python train.py --hop_length=160 --vocab_size=106 --encoder_inner_norm=false --text_encoder_bias="all" --gradient_centralization=true --steps=2800 --final_lr_fraction=0
Rows from block 4 of the audio encoder of a small contrastive audio-text model, named by matrix and row number. Rows with one number belong to one neuron. Each number is 128 + 32 x the weight over its row's rms, rounded and kept within 0 to 255. All counts start at 0.
After each neuron's rows are labels from the 100 clips, of 14976, where the neuron reaches its highest value: "responds to" is what is common among them. Only what is clearly more common there than usual is listed. The data: single notes of musical instruments (NSynth). In brackets: how many of the 100.
# fc1: MLP up (encoder.blocks.4.mlp.fc1.weight, 384x192), inputs 0-95
# fc2: MLP down (encoder.blocks.4.mlp.fc2.weight, 192x384, transposed), outputs 0-95

fc1.218 [132 152 116 111  91  97 139 146 140 105 118 128 147  75 125 171 130  98 158 168 180  97 174 166 173 147 145 147 141 112 125 171 149 137 158 125 117 103  88 157 164 123  97  58  96  84 161 172 115 125  56 152 107 149 118  35 113 160 168 177 114 158 128  96 172 174 214  77 119 204 150  86 128 119 144 135 172 147 153  89 112 120 105 154 122  84 143 111 141 111  64  96 152  95 130  64]
fc2.218 [151 167 130  96 197  97 137 110  76 127  73 119 160 166 139 133 107 113 138 123 137 143 109 145 201 147  99 117 114 172 187 122  92 148 135 111 113  90 150 156 138 107 144 177 114 171 123 118  75 122 134 135 118  60  99 109  38  89 115 115 161 130 136  72  83  84 133 156 142 108  98 123 178  90 121 154 161  78  98 213 180  87 141 109 154 126 117 108 158 161 129 106 118 123 127 127]
responds to: electronic (82); organ (60); octave 2 (44)

fc1.351 [121 131 167  56 149  98 129  68 166 137 156  80 107 169  95 115  98 137 118 151  82 102 120 171 101 124 133 149 101 110  82 164  98 175 130 153 126 163  62  96 108 145 114 160 135 147 121 173 154 168  87  80 102 132 143 131 117  92  81 120 144 148 115 165  85 137 138 128 123 159 119  89 123 118 113  64 138 114  80 126 130 107 112 157 167 155  87 209 149 128 110 138 125 129 156 146]
fc2.351 [131 144 134 103 144 205  91 159 164 211 150  99 120 247 118 149  35 153 153 137 107 104 109 154 105 153 114 198 128 141 162 116 165 129 117 138 109 166 151 157 156 148 175 114 126 154 142 105 151 155  98 183 164 119 127 159 140 134 126 169  97 135 127 144 166 100 112 103 100 119  92 124 145 108 124 114 115 189 176 180 116 157 117  54 129 106 108 154 104  86 147 150 152 177 168 155]
responds to: pitch class C (52); pitch class C# (47); note: C4 (41); note: C#3 (28)

fc1.298 [108 137 149 111 118  95 115 144 131 146 107 112 126 113 146 115  90 121 129 187 118 152 136  97  76 147 145 126 103 129 142 213 126  76 107  75 152 166  86 146 163 156 184 115 119 159 140 168  92 138 114  94 128 122 131 134 108 109 160 165 177 149 108  89 160 138  92 136 146  77 105  82 139 140 128  80 131 116 132 137  94 134  99 103 168 166 120 128 168  76 181 120 195 115  85 125]
fc2.298 [158 148 131  72 136  90 141 127 146 124 143  82 162 181 168 100 140 135 147  68  93 147 135 113 136 108 136 120 154 150 195 141 118 106 113  84 116  78 117 159  93 183 111 129 119 156 103 194 131 134 143 107 179 127 133 135 183 130 140  99 146 135  93 161 156 163 129 139 153 110 115 109  54 117 145 158 181 130 162 132  98 104 134 158 128 132 158 146 147 107 129 104 114 124 155 105]
responds to: electronic (98); organ (95); pitch class C (43)

fc1.257 [190 110 130 111 145 124 108  82 132 109 109 117 147 203 177 138 140  93 114 187 127 141  94 124 126 181 143  80  92 126 149  62 117  75 175 150  98  63 116 110 152 115 149 144 116 172  88 103 148 107 208 161 121 102 120 106  90  98  86 111 137 185 114  94 178 122 138 197  99 178 127 195 121  78 136 138 154 110 113  98 110 200 111 174 125 105 126 101  81  93  98  82 177  87 114 133]
fc2.257 [135 100 104 144 140 104 157 138  80 114 148 106 162  88 124 152 134 160 109 102  75 143 147 108 104 180 142  86 156 114 148 123 123 135 132  58  97 185 150 114 186 117 127  65 174 133 139 123 164  90 130 191 198 108 120  84 138 188 171 183 125 145  95 134 103 101 108 124 106 144 149  84 185 150 104 107 198 130  90 120 120  72  94 117 112 146  87 106 174 118 130 152 119 118 140 126]
responds to: electronic (64); organ (62); pitch class A (42)

fc1.52 [134  89 129 152 137 148 208 162 116  54 124 118 129 156 184 173 120 121  74 118 109 124 115 142 189  96 131 121 128 154 177 120 165 102 141  94  73 130 111 161 187 156 177 151 113 156 123 101 132 156  81 100 108  87  80 133 108 145 147 126 143 147 146 147 114 140  86  87  71  39 133 103  36 136 137 142 112  76 116 120 139 133 110 154 162 127 212 106 127 153  85 134 138  85 123  98]
fc2.52 [134 135 117 147 170  73 144 192 111 155 125  59  76 134 114  94 154 112  86 126  91  94 116 162 110 129 108  99 138 161 172 112 167  95 103 121 135 135 128 111  95 101 152 154 110  95 145  95 124  94 116  97 203 137 101 142 124  74 153 124 149 140 102  94  86 147 122 122 125 212  88 106 158 120 129 121 122 132 170  95 112 169 151 186 192 143 103 131 102 146  95  98 121 153 149 156]
responds to: pitch class E (32); note: E4 (30)

fc1.382 [ 75  99 143 158 165 134 144 162 146 162  65 122  84 133 138 138  84 130 180 142  88 112 141  84 144 137 127 117 110 114  38 109 149  72 155 156 173 102 114 156  91 124 136 108 104  93 150 112 145 155  68 123 149 128 137  40  78 185  90 119 135 101 120 112 134 155 125 142 171 155  88 194 112 107 108 113 172  91  91 160  98  61  69 121 166 132 123  99 124 128  64 106 105 129 146 176]
fc2.382 [ 82 129 109 167 120  91 145 150 118 100 105 141  62 125 167 108 185 180 159 129 107  65 156 191 168 142 143 172 161 172 109 131 118  84 153 160  65  87 127 121 134 155 112 133 109 143 140 108 125 117 112 183  82 185 160  93 116 118 135 135  85 138 124 127  54 135 107 116 142 153 130  23 153 174  81 145 165 119  91 130 120  87 103 103 114  81 118 197 103  89  96 169 154 123 178 169]
responds to: pitch class A# (55); octave 7 (36); note: A#7 (34); pitch class G# (32)

fc1.371 [124  60 157 173 105 100  76 124 150 199 108 106 179 159 115 116 121 104 103  98 108 106 103  80 165 120 138  42 130 211 124 110 124 168 160 170 185  91 136 179 150 159 165 105  97  98 122  92 156 151 102 143 133 188  98 165 100  61 109 107 138 155 117 101 135 122  83 138 150 167 120 162 140 131 174  81 155 148  47 144 108 139 118 146  70 140 194 141 130 101 117 146 128 128 145  95]
fc2.371 [118 163 175  81 159 114 197 131 146 116 125 134 157 114 119  87 108 153 110 158 148 182 138 114 196  94 130 102  95 129 166 123 132 149 125 170 124 107 215 161 167 138 150 151 155 152  84 125  72 192 102 127 112 124 125  94 137 111 165 151 140 127  79  93 197 150 153 125  89 142 141 122 168 172 131  86 166 111  98 109 130 130 148  90 164 139 103 159 139  88 107 125 132 141 120  70]
responds to: pitch class A# (63); octave 6 (62); note: A#6 (61)

fc1.261 [162 121 161 135 144 149  83 112 146 161  69 117  90 159 129  71 132  46  75 129  79 142 139 126 157 165 169 116 168 162 128 101  58 161 170 167  86 121 111 142 125 160 145 123 131 108 150 157  43 149 108 101 154 106 104 159  90 127 118  81  68 110 110 147  36  90 123 145 130 101 131 145  93 113 118 134 138 108  98  95 126 143 148 179 119 162 168 150  82 156 103 174 131 190 110 140]
fc2.261 [ 90 141 185 159 126 112 137  67 191 110 149 114 121 167 168 145  87 126 119 119  89 130  90  82  83 164 109 124 130 151 146 117 115 137  77 102 159 127 204  89  55 103 109 124 100 134 124 102 125 162 109 132 144 106  73 124 187 114 189 121 135 161  53  77 152 113 147 149 148 163 127 142 101 133 136  88 119 179 187 119 131  87 133  80  91 170  87 134  98  96 150  82 103 101 111 143]
responds to: pitch class E (82); octave 5 (80); note: E5 (77); organ (28)

fc1.58 [106 178 152 110 163 126 134  77 149 141 141 206 138 159  85 162  99 181 131 143 151 182 127 120 162 145 206 133 151 158 167  88 130  66 105  77 117  80 120  99 165 156 112 108 121 119 115 153 145 160 120 123 146 145 159 140 122  69  95 147 144 183 119 113 116 136 100 109 172  68 100 129 140 113 165 149 120 103 112 126  84  13  80  94 141  93 157  89  95 181  89 133 147 135 165 121]
fc2.58 [ 81 128  93 109 148  58 148 100 155 129 152  99 106 101 118 148 141 167 132 107 108  97 110  89 123  86 103 149 180 109 168  88 150 103  96 206 120  79  85 115 171 181 111 140 124 163 142 206  65 124 196 104 180 176 133 172 144 116 138 133  99 181 153 138  64 108 124 171 129 106 124 130 151 133  79 114 128 121 124  48 104 153 154 163 110 139 172 152  88 158 108 120 169 118 153 137]
responds to: pitch class C (97); source: electronic (74); organ (72); note: C4 (33)

fc1.39 [111 145 122  97 219 118 143 167 158 173  56 144  69 110 139 186 174 143 101 168 137 119 140 119 108 133 118 115 167 114 164 176 123 147 118 126 150  62 102 140  85 169 169 121 187 159 112 141 139  95 101 102  63 116  47 117 113 136 129 141 111 138 143 111 156 132 142 115  60 130 120 121  61 126 180 118 135 117 138 170 115 120 120 135 137 105  65  92 125 143 109 113 221 113 141 115]
fc2.39 [127 163 139 146 129 178 107  77 125  76 174 160 169  83 136  75 143 131 121 145 113 144 109 132 155  79 161 184 116 178 145 103 121 152 113 128  89 150 165 159 169  70  73  73 155 120 177 102  89  90  66 174 120 129 143  91 129 135 111 168 202 172 134 123 119 139  95 135 154 188 140 158  96 145 157 100 130 121 147 120 138 173 132 207 136  99 135 129 152 141 103  91 119 101  44  78]
responds to: pitch class C (51); octave 8 (36); note: C8 (36); mallet (30)

fc1.27 [121  93 112 121 124  87 138 154 146 172  72 120 213 180 187 141 132 128 206 120 130 108 174 107 108 149  98 128 132 130 130 108 118  93 122 104 182 172 107 139 168 166 146 117 137 164  68 143 100  67 158 131  70 127 127 129  94 107 126 134 132  82 122 123 127 139  76  88 156 124 142 124 140 129 129 149 141  88 121 152  55 146  96 118 126 129 155 147 118 145 141 111 164  73 118  51]
fc2.27 [101 106 164 121 130 127 120  86  99 152 132 159 167 100 136 108 118 184  96 136 127  93  79 123  92 125 118 131 132 122 127  56 141 132  91 146  78 130 121 148  79 114 130  69 134 123 110  79 162  92 137  91 169 104 110 124  99 175 132 127 179 135 104 219 156 151  64 126 130 133  93 128 114  66  82 157  98 111  83  99 160  88 108 145  98  93 140 120  86 115 141 155 111 127 156 190]
responds to: acoustic (73); pitch class E (50); octave 5 (50); note: E5 (36)

fc1.219 [113 168 157 123 158 155 156  68 111 118 120 141 188 147 127 162 115 138 127 119 144 132 105 172 117 112 146 144 138 191 109 100 134 119 132 100  62  61 159 155  80  92 133 192 153 101 167 103 154 150 125  98 126 190 150 125 166 113 136 127  86 121 125 134 108 147 112  51 105 151 178 119 130 157 144 139  90  99  83 102  69  93 152  90 157 144 122 134 132  79 125 122 169  92 148  90]
fc2.219 [158 118 108 125 124 158 131 106  92 170 147  57 116 111 126 134 168 100 150 149  92 132 113 127 126 109  96 158 148  79 130 110 162  72 136 123 208  97  85  93  92 115 112 123  63 137  80  99 110  73  90  86 124 135 113 148  36  76 148 149 120 125 139 145 146 142 153 143 114 141 127  87 133  80 161 150 109  95 119 128 109  56 101 134 124 122  95  92  93 147 134 142 101 172 136 154]
responds to: pitch class A# (66); octave 5 (50); note: A#5 (47); instrument family: organ (42)

fc1.316 [102 185  98 140 146 113  90  97 163 124 121 146 144 131 160 157 135 180 139 101 187 165 170 160 157  92 149 155 154 153 113 123  96 105  82 148 159  90  97 201 188 151 108 171 105 135  97  93 131 169 114 117 141 125 134 106  70 114 146 100 137 104 178 148 117 109 178 107 153 165 112 105 155 188  77 153 113 159  84  83 133  93 109 128 119 133 125 152 123  74 102 109 114 134 164  86]
fc2.316 [ 86  95 121 169 145 109 124  98  41 133 120  98 145 111  94 120 159 154  93  97  75 106 139 130  73 171 187  65 128 194 154 150 181 115  83 157 106  90 129 114 118 168 128 150 196 130 140 194 176 127 138  89 162 109 163 176 136 113 149 160 135 161 143  87 134 105 156 142 186 158 142 134  93 126 128 153 117  86  69 170 110 143 171 133 107 127 184  99 112  99 137  78 110 118 137 134]
responds to: pitch class C (59); octave 4 (42); note: C4 (31); note: C3 (26)

fc1.102 [142 107 132 131 127  93 167 106  79 146 128 126 168 115 161 219 113 116 130 113 153  77 115 152 134 116 103  88 139 109 132 199 140  76 167 124 113  88  98 127 100 157 165 102 182  86 170 153 117 121  67  91  98  95  80 127 160 124 110  90 121 153 128 112 138 136  96 152 157 107 193 152 147 166 121  87 132 128 122  56 170 121 116  96  75 113  50 135 134 112  91 112 157 116 157 135]
fc2.102 [ 73  74 142 121 150 148 138 140 192 193 155 143 109 167 161 145 168 123 120  86 158  82 154 137  60 112 147 115  92 116 154 124 138 112  68 155 131 113 172 151 128 112 116 100 214 126 135 177 113  89 152 114  66 167  93 104 117 121 132 132 126  72 157 180 135 133 107 167 125 181 154 156 123  95  30 150 126  74  85 121 164 141 107 133 129 131 122 170 134 101 145 122 137  49  92 126]
responds to: pitch class A# (41); octave 3 (39); note: A#3 (32); pitch class G# (26)

fc1.7 [132 117  77 139 117 121 164 120 131 157 132 112 135 143 149  85 144 116 160 180 124 182  88 147  66 169 125 149 135 130 183  82 116 136 161 152 151 157 142  59 120  75 124 126 160 154 146 221  68  85  94 125 150 144 115 142 123 123 167 109 131 138  89  90 158 133  93  74 159  88 151 111 186 132 139 166  94 138 104 110 173 140 147 128 146 165  80 168 106 147 207 134 129 148 133 115]
fc2.7 [ 84  89  79 161 102 115 166 126 144 103 109  92 106  95 132 173 128 196 114  77 165  71 108  84 136 123  83 120 101  90 144  77 143 105  63 187 134 146 123 157 115  80 149 106 136 198 118 130  99 132 135 100  87  91  89 133  90 119 123  92  80  90 110 156 140 174 155 157 132 193 102  75 122 145 117 118 162 141 138 212 134 123  91 141 134 156 101 129 125  82 146 122 173 186  49 100]
responds to: acoustic (100); string (89); octave 5 (57); pitch class: A# (26)