Weights of a small contrastive audio-text model.
Model: 9.49M parameters, encoder arch vit, encoder activation gelu_tanh, encoder layers 10, text encoder layers 8, text encoder norm layernorm.
Training: muon at rate 0.03, batches of 64.
Data: trained on single notes of musical instruments (NSynth), 184686 training examples.
Rows from block 3 of the text encoder of a small contrastive audio-text model, named by matrix and row number. Rows with one number belong to one neuron. Each number is 128 + 24 x the weight over its row's rms, rounded and kept within 0 to 255. All counts start at 0.
After each neuron's rows are labels from the 100 texts, of 14976, where the neuron reaches its highest value: "tokens" is the input token at the peak. Only what is clearly more common there than usual is listed. The data: single notes of musical instruments (NSynth). In brackets: how many of the 100.
# fc1: MLP up (text_encoder.blocks.3.mlp.fc1.weight, 1024x256), inputs 192-255
# fc2: MLP down (text_encoder.blocks.3.mlp.fc2.weight, 256x1024, transposed), outputs 192-255

fc1.487 [133 145 119 140 158 116 131 149 134 180 112 115 101 109  92 155 139 151 115  96 144 123  85 179 156  98 120 144  98 133 171 114 117 139 121 161 110 121 129 132 113 138 147 150 127 146 136 169 117 112 153 145 138 144 110 121  80 125 159 147 106 113  98 169]
fc2.487 [121 117 125  94 103 140  96 113 131  84 120 128 138 157 113 113 110  99 127 132 105 159 127 103 129 124 135 109 174 108  91 116  97 135 124 137 126 136 112 105 143 124 112 132 151 114  97  79 157 130 168 114 154 104 115 166 183 115 173 141  93 116 168 138]
tokens: "mallet" (100)

fc1.563 [ 89 157 132 157  91 132 112  85 129  89 143 138 118 133 171 106 136 152 142  77 130 118 138 162 131 126 166 111  81 104 130  92  73 105 117 156 171 126 136 127 106 133  65 139 139 136 105  96 134 119 115 150 109 124  87 136 101 106 136 118 119 139 156 148]
fc2.563 [ 94 128 115 156 180 135 125 146 132 130 157 103 183  91 134 145 114 118  70 161 148 155 133  81 115 143 129 128 135 144  69 125 151 142 110 122 135 164 113 124 106 140 138 120 100 119 108 114  90 164 151 140 182 133 152 129 139 153  94 148 126  97 113 110]
tokens: "bass" (100)

fc1.269 [123 169 119 127 132 129 136 105  87 161  93 114 115  98 108 118 133 132 131 139 159 155 147  83 117  94 154 115  96 149 121 118 130 144 157 151 144 131 137 112 155  79 118 118 164 175 133  95 124 173 143 125  96 144 140 139 116 180 120 118 173 138 144 122]
fc2.269 [117  79 143 138  91 164 135 101 157 103 161  83 128  84 171 123 111 107 137 106 131 143  88 165  96 164  82 150 131 108 131 132 156 130 103 125 105 173 141 123 186 146  97 178 125 111 137 149 155 169 110  87  96 131 101 146 128 131 100 105 163 154 114 149]
tokens: "," (48); "velocity" (38); "keyboard" (9)

fc1.663 [ 73  55 137 157 102 119 130 134 148 160  80 126  95 111 108 122 115 130 129 122 117 154 141 112 111 164 118 120 108 147 137 139 130 116 164 147 110  85  98 170  92 122 118 102 110 129 157 123 115 120 110 100 150 113 142 155  77 127  99 149 111 113 109  84]
fc2.663 [133 133 128 138 139 196 162 115 130 159  86 124 112 163 117 115 138 112 126 154  99 125 130 149 167 127 116 130  84 124 152 124 158 129 166 139 113 104 139 138 115 103  62  71  98 162 172 104 107 173 123 106 104 124 163 140 160 150 122  98 144 139  86 107]
tokens: "string" (84); "flute" (12)

fc1.451 [120 187 131 154 168 124 175 119 106 131 149 125 128 107  82  93 182 156  88 104 130 127 148 131 152 137 123 118 139 138 157 124 116 116  91 129 132 144 105  98 153 115 132 127 154 161 119 139 192 138 139 137 103 121 139 119 181 127 146  90 126 132 154 119]
fc2.451 [148  94 126 136 129  90  69  97 157 136 145 159 117 134  91 166  82 171 180 151 184 132 127 122 108 111 146 127 138 153 125 144 116  92 158 133 130 115 144  74  92 123 103 147 146 113 170 133 100 129 103 120 129 155 123 115  95 158 171 191  92 154 143 136]
tokens: "b6" (97)

fc1.328 [109 142  84 131 130 101  99 191 124 110 117 116 108 103 116 148 106 159 102 105  90 130 131 116 137 144 120 118 146 110 100 104 141 109 109 140 150 181  98 118 130 130 121 114  99 140 106 128 130 115 114  99 130 137 162 137 141 128 136 130 101  79 132 134]
fc2.328 [140 177 165  98 147 141 132 156 112 106 161 124 119 161 115  78 144 129 123 130 129 130 110 144 148 146 124 121 125 134 132 114 121 113 106 136 123 126 130 129 122 128 160 116 107 101  95 150 129 167 131 161 123 148 180 100 109 118 122  99 162 110 138 108]
tokens: "bass" (94)

fc1.673 [119 164 137 147  96 120  99 111 123 120 131 126 148 162 180 144  89  92 161 126 126 157 113 138 110 119 146 166 113 131  98 128 137 138 128 155 132 161 138  98 140 148  94 149  84 160 174 146  99 123 148 115  90  98 110 144 149 118 142 133  95 109 146 144]
fc2.673 [128 138 158 156 162 112 158 137 143 139 141 132 154  90  98 136 153 112 111 139 174 131 128 116 136 113 125  89 141  91 103 141 157 124 115 107 109 103 135 145 121 113 116 121 115  84 127 115 115 104 131 130 150 142 103 105 141 100 144  79 151 122 133 101]
tokens: "bass" (59); "0" (28); "-" (9)

fc1.171 [169 108 123 121 128 121 117 170 147  88  72 120 124 137 114 141 103 167  76 129 124 154 194  92 126 131 111 109 159 140  81  97 154 106 113 150 141 132 154 132 143 176 152 106 115 132 150 101 129 127 132 106 116 189 134 136 128 105 122 149 161 101 172 128]
fc2.171 [ 74 131 155 113 133 172 115 166 117 175 173 111 159  99 119  95 137 125 169  77 159 124  97 100 153 156 208 123 145 136 140 122 144 131 124 128 109 129 121 137 153 127 119 122 114 151  98  95 142 133 137 143 126  90 133 122 108 121 113  95 102 149 121  98]
tokens: "bass" (76)

fc1.710 [ 82 137 130 139 133 133 155 110 142 142 134 179 130 141 105 107 151 148 132 131 122  85 137 109 129  97 139 106 107 124 147 167 113 109 154 130 147 141 102 109 149 133 150 164 120 141 135 148 158 124 119 153 148 120 130 143  88 145 161 155 151 117 128  92]
fc2.710 [188 128 101 155  89 124  86 118 124 106  94 139 149 121  85 130 127 168 127 137 145 127 158  97 132 133 142 129 148 165  99 120 149 121 118 126 138 127 145 123 149 130 121 150 109 113 185 136 104 122 141 116 144 168 122 129 116 152 160 175 102 157 161 176]
tokens: "b6" (33); "b7" (32); "a" (30)

fc1.737 [149  94 129 161  94  97 122 158 146 169 112  91 131 162 104 139 127  81 144  62 145 118 145 149 114 161 141 117 149 144 129 136 138 124 152 133 136 109  84 118 156 137 116 137 137  93 111 155 116 123  81  94 123  79  86 126 125 130 141 118 127 131 130 130]
fc2.737 [123 123 139 124  78 131 148  96 154 129 169 117 156 150 152 110 127 191 111 129 108 130 123 132 193 111 103 112 139  92  96 137 151  83 153 112 119  87 150 159 160 124 135 126 144  92 125 110 104 146 120 145 151  56  79 115 149  80 133 117 109 123 133 149]
tokens: "mallet" (100)

fc1.98 [142  80  87 119 159 120 125 131 134  99 141 162 117 152 140 129 134 117 115  86 124 126 100 124  86 127  96 142 161 160 123 129 126 133  71 109 136 121  98 114 158  92 121 115 112 154 147 108 148 145 120 117 154 166 149 136 118 107 110 119 109 150 144 105]
fc2.98 [159  97 114 136  66 113 134 161 139 102 211 119 149 108 118 105 111 140 143 163 110 104 106 121 142 169 148 151 139 132 104 100  86 112 127 136 132 132 120 102 115  96 114 127 135 128 156 137 128  99 147 124 126 115 155  94 142 118 120 154 153 120  74 123]
tokens: "mallet" (34); "flute" (21)

fc1.479 [150 104 157 140 136 102 112 156 114 185 142 137 139 111  99 137 127 105 152 134 156 146 167 124  75 176 136 137 177 125 114 145  99 111 128 146 106 147  87 127  57  94 145 103 161 125  93 107 152 160  99 126  99 145 154 133 135 117  95 152 136 124 154 153]
fc2.479 [ 81 142 125 111 129 132 122 142 130 102 151 140 186 132 109 132 150 151 148 144 135  98 115 109 136  84 161 110 115 104 118 122 125 164 117 119 150 115 146 147 116 138 117 142  70 133 111  86 126 124 155 163 142 131  60 129  88 124 123 107 146 142 143 106]
tokens: "bass" (100)

fc1.662 [152 153  91 172 132 122 152 161 129  95 129  97 123 150 101 153 141 161 109  86  99 142 139  80 184 145 135 134 132 114 128 134 148  95  84 115 101  89  87 118 143 144 161 125 139  89 131 134 129 145 154 143 155 125 120 137 145 137 152 145 121 107 106 128]
fc2.662 [110 127 150 103 144 125 159 120 152 139  96 174 133  71 118 105 120 125 121 162 145 153  98 109  83  86 114  82 112 138 123  72 105 154 147 149 161 201 182 119 124 149 114 133 111 101 114 109 142 137 145 187 129 106 125  97 122 139 131 128 122 122 161  89]
tokens: "bass" (66); "synth" (20)

fc1.58 [136 109 165 125 155 121 150 126 142 172 139 114 146  94 128 113 168 160  80 123  59 168 111 147 129 127 132 129 171 127 148 113 124 140 132 132  65  86 129 106 123 105 145 177 163 100 130 105 126 168 120 126 134 139 126 113 145 139 138 168 145 101 130 111]
fc2.58 [128 137 107 122 116 155 133 127  87 129 102 119 143 113 127 131 105 155 117 128  96 126  75 148 156  94 129 150 123 168 134 111 149 125 113 139 146 148 111 179 118  98 108 145 115 134 140 131 164  78 104 170 133 118 117 101 146  92 137  88 117  89 141 136]
tokens: "mallet" (100)

fc1.114 [167 140 111 129 145  99 122 108 120 142  89 171 128 116 109  95 171 130  88 113 181 101 146 145 122 137 165  90 129 133 142 121  44 142 135 186 142 119  94  93 102 133 153 143 121  75 106 106 132 106 103  99 176  83 135 120 117  86 147 139 105 115 144 154]
fc2.114 [160 145 125 142 136 109 121 156 149 155 106 125 172 154  92 128 137 109 112 154 132 146 125 161 118  98 116 156 124 102 126 121 132 117 144 118 120 131 103 105 113 135 105 137 144 130 102 117 125 149 115 143 128 136 107 130 139 109 116 153 113 156 134 128]
tokens: "mallet" (100)

fc1.713 [118 152 112 102 139 128 137 100 157 132 127 169 136 112 137 131 153  95 158 111 119  90 139 127 124 125 144 130 138 141 123 136 106 127 122 137 123  77 153 128 151 101 126 123 104 125 113 157 110 133 156 162 152 169 118 161 154 103 158 121 123 123 106 159]
fc2.713 [142 153 137 169 130 108 126 117 106 114 121 125 126  99 129 124 114  84 120 141 120 138 153 101 149 145 105  78 161 100  94 144 139 157 128 158  81 141  50 137 124  99 137 133 123 137 154 145 150 163 111  95 125 132  87  92 133 172 105 135 121 118 104 139]
tokens: "bass" (64); "f1" (17)

fc1.300 [131 123 119 115 129 162 112 150 141  95 123 109 156 163  97 117 108 150 128 114 131 100 139  99 138 135 122 138 132 123 188 130 140  82 103 114  90 139 137 103 106 118 162 165  99 111 183 142 173 125 113 159 112 119 114 133 135 147 172 163 127 107 138 107]
fc2.300 [119 139 130 152 141 107  93 136 177 140 109 130 140 108  70 149 133 117 127 119 162 152 131 175 145  95 131 156 129 150  82 124  96  90 104 176 113 161 104 114 154 138 151 115 181 119 111 150  90  81 125 100 127 138 134 145 138 126 110 148  94 150 139 133]
tokens: "b6" (64); "b7" (13); "a6" (8); "d5" (7)

fc1.613 [121 137 134 128 136 134 140 144 142 147  89 107 153 108 109 126 131 176 106  93 122 132 103 166 110 111 157 149 149 136 132 153 130 142 119 128 201 135 147 134  98 130  90 159 131 125 143 137 163 100  99 111 135 134 158 143 125 151 120 179 167 148  74 154]
fc2.613 [ 88 139 130 121 121 135 100  80 161 140 154 142  75 116 104 124 139  73 143 142 149  96 137 134 123  98 112 111  82 137 141 151 132 113 120 117 101 140 182 146 170 141 146 169 121 154 146 174 150 142 126 152 137 157 123 130 144 163 146 112 137  87 131 102]
tokens: "," (75); "electronic" (9); "50" (8); "25" (8)

fc1.745 [129 123 124 131 154 132 113  84 156  96  98 135 146 174 110 133 139 139  99 107 142 154 127  84 133  86 162 160 105  74 128 132 138 155 122 123 119 108 110 122 112 129 152  81 140 129  97 114 162 134 164 168 127 116 120 145 126 140 133 143 144 130 105 124]
fc2.745 [155 148 105 122 124 140 138 103 148 167  82 124 125  78 149 187 129 116  81 130 172 116 142 145 107 136 130 151 152 179 132 133 128 119 146  80 116 121  87 123 131 142 122 158 153 126 111  97 113 135 106 176 107 148 109  94  96 115 127 142 103 162 152 117]
tokens: "mallet" (100)

fc1.609 [103 166 144 138 139  93  93 104 126  88 125 131  93 115  93 117 154 141 108 168 119 148 115 121 120 148  58 134 105 156 110 147 133 101 122 102 124 139 109  98 135 136 144 128  92 105 142 157  90 138 146 141 164 141 119 155 138 153  96 161 127 118 113  98]
fc2.609 [102 144 144 110 122 151  99 117 123 141 152 117  95 147 116 113 122 153 162 127 103 129 131 113 129 149 158 139 110 158 185 103 123 105 108 152 133 136 104 115 152 130 160 120 109 101 121  95 154 177 123  93 133 137 122 101 135 136 133 109 102 127 189 149]
tokens: "b6" (42); "g5" (26); "5" (18); "d5" (14)

fc1.349 [172 175 164 137 124 159 105 119 131 156 125 113 154 109 110 114 137 191 148 121 107 112 158 122  94 123 136 136 142 133 149 120  94 112 146 166 141 150  98 124 132 150 125 132 132 119 137 162 146 114 106 117 121 143  91 127  93 127 183 130 127 136 137 118]
fc2.349 [147 125 138 112 103 134 121 146 128 127 184 114 133 144 126 125 137  75 115 119 159 140 124 107 121 149 163 145 144 142 105  90 161 151 144 161 130 127 177  85  96 127 102 131 103  98 154 118 148 116 155 126 142 125 125 153 138 101 140 169 147 159 146 176]
tokens: "b6" (23); "75" (12); "50" (11); "25" (10)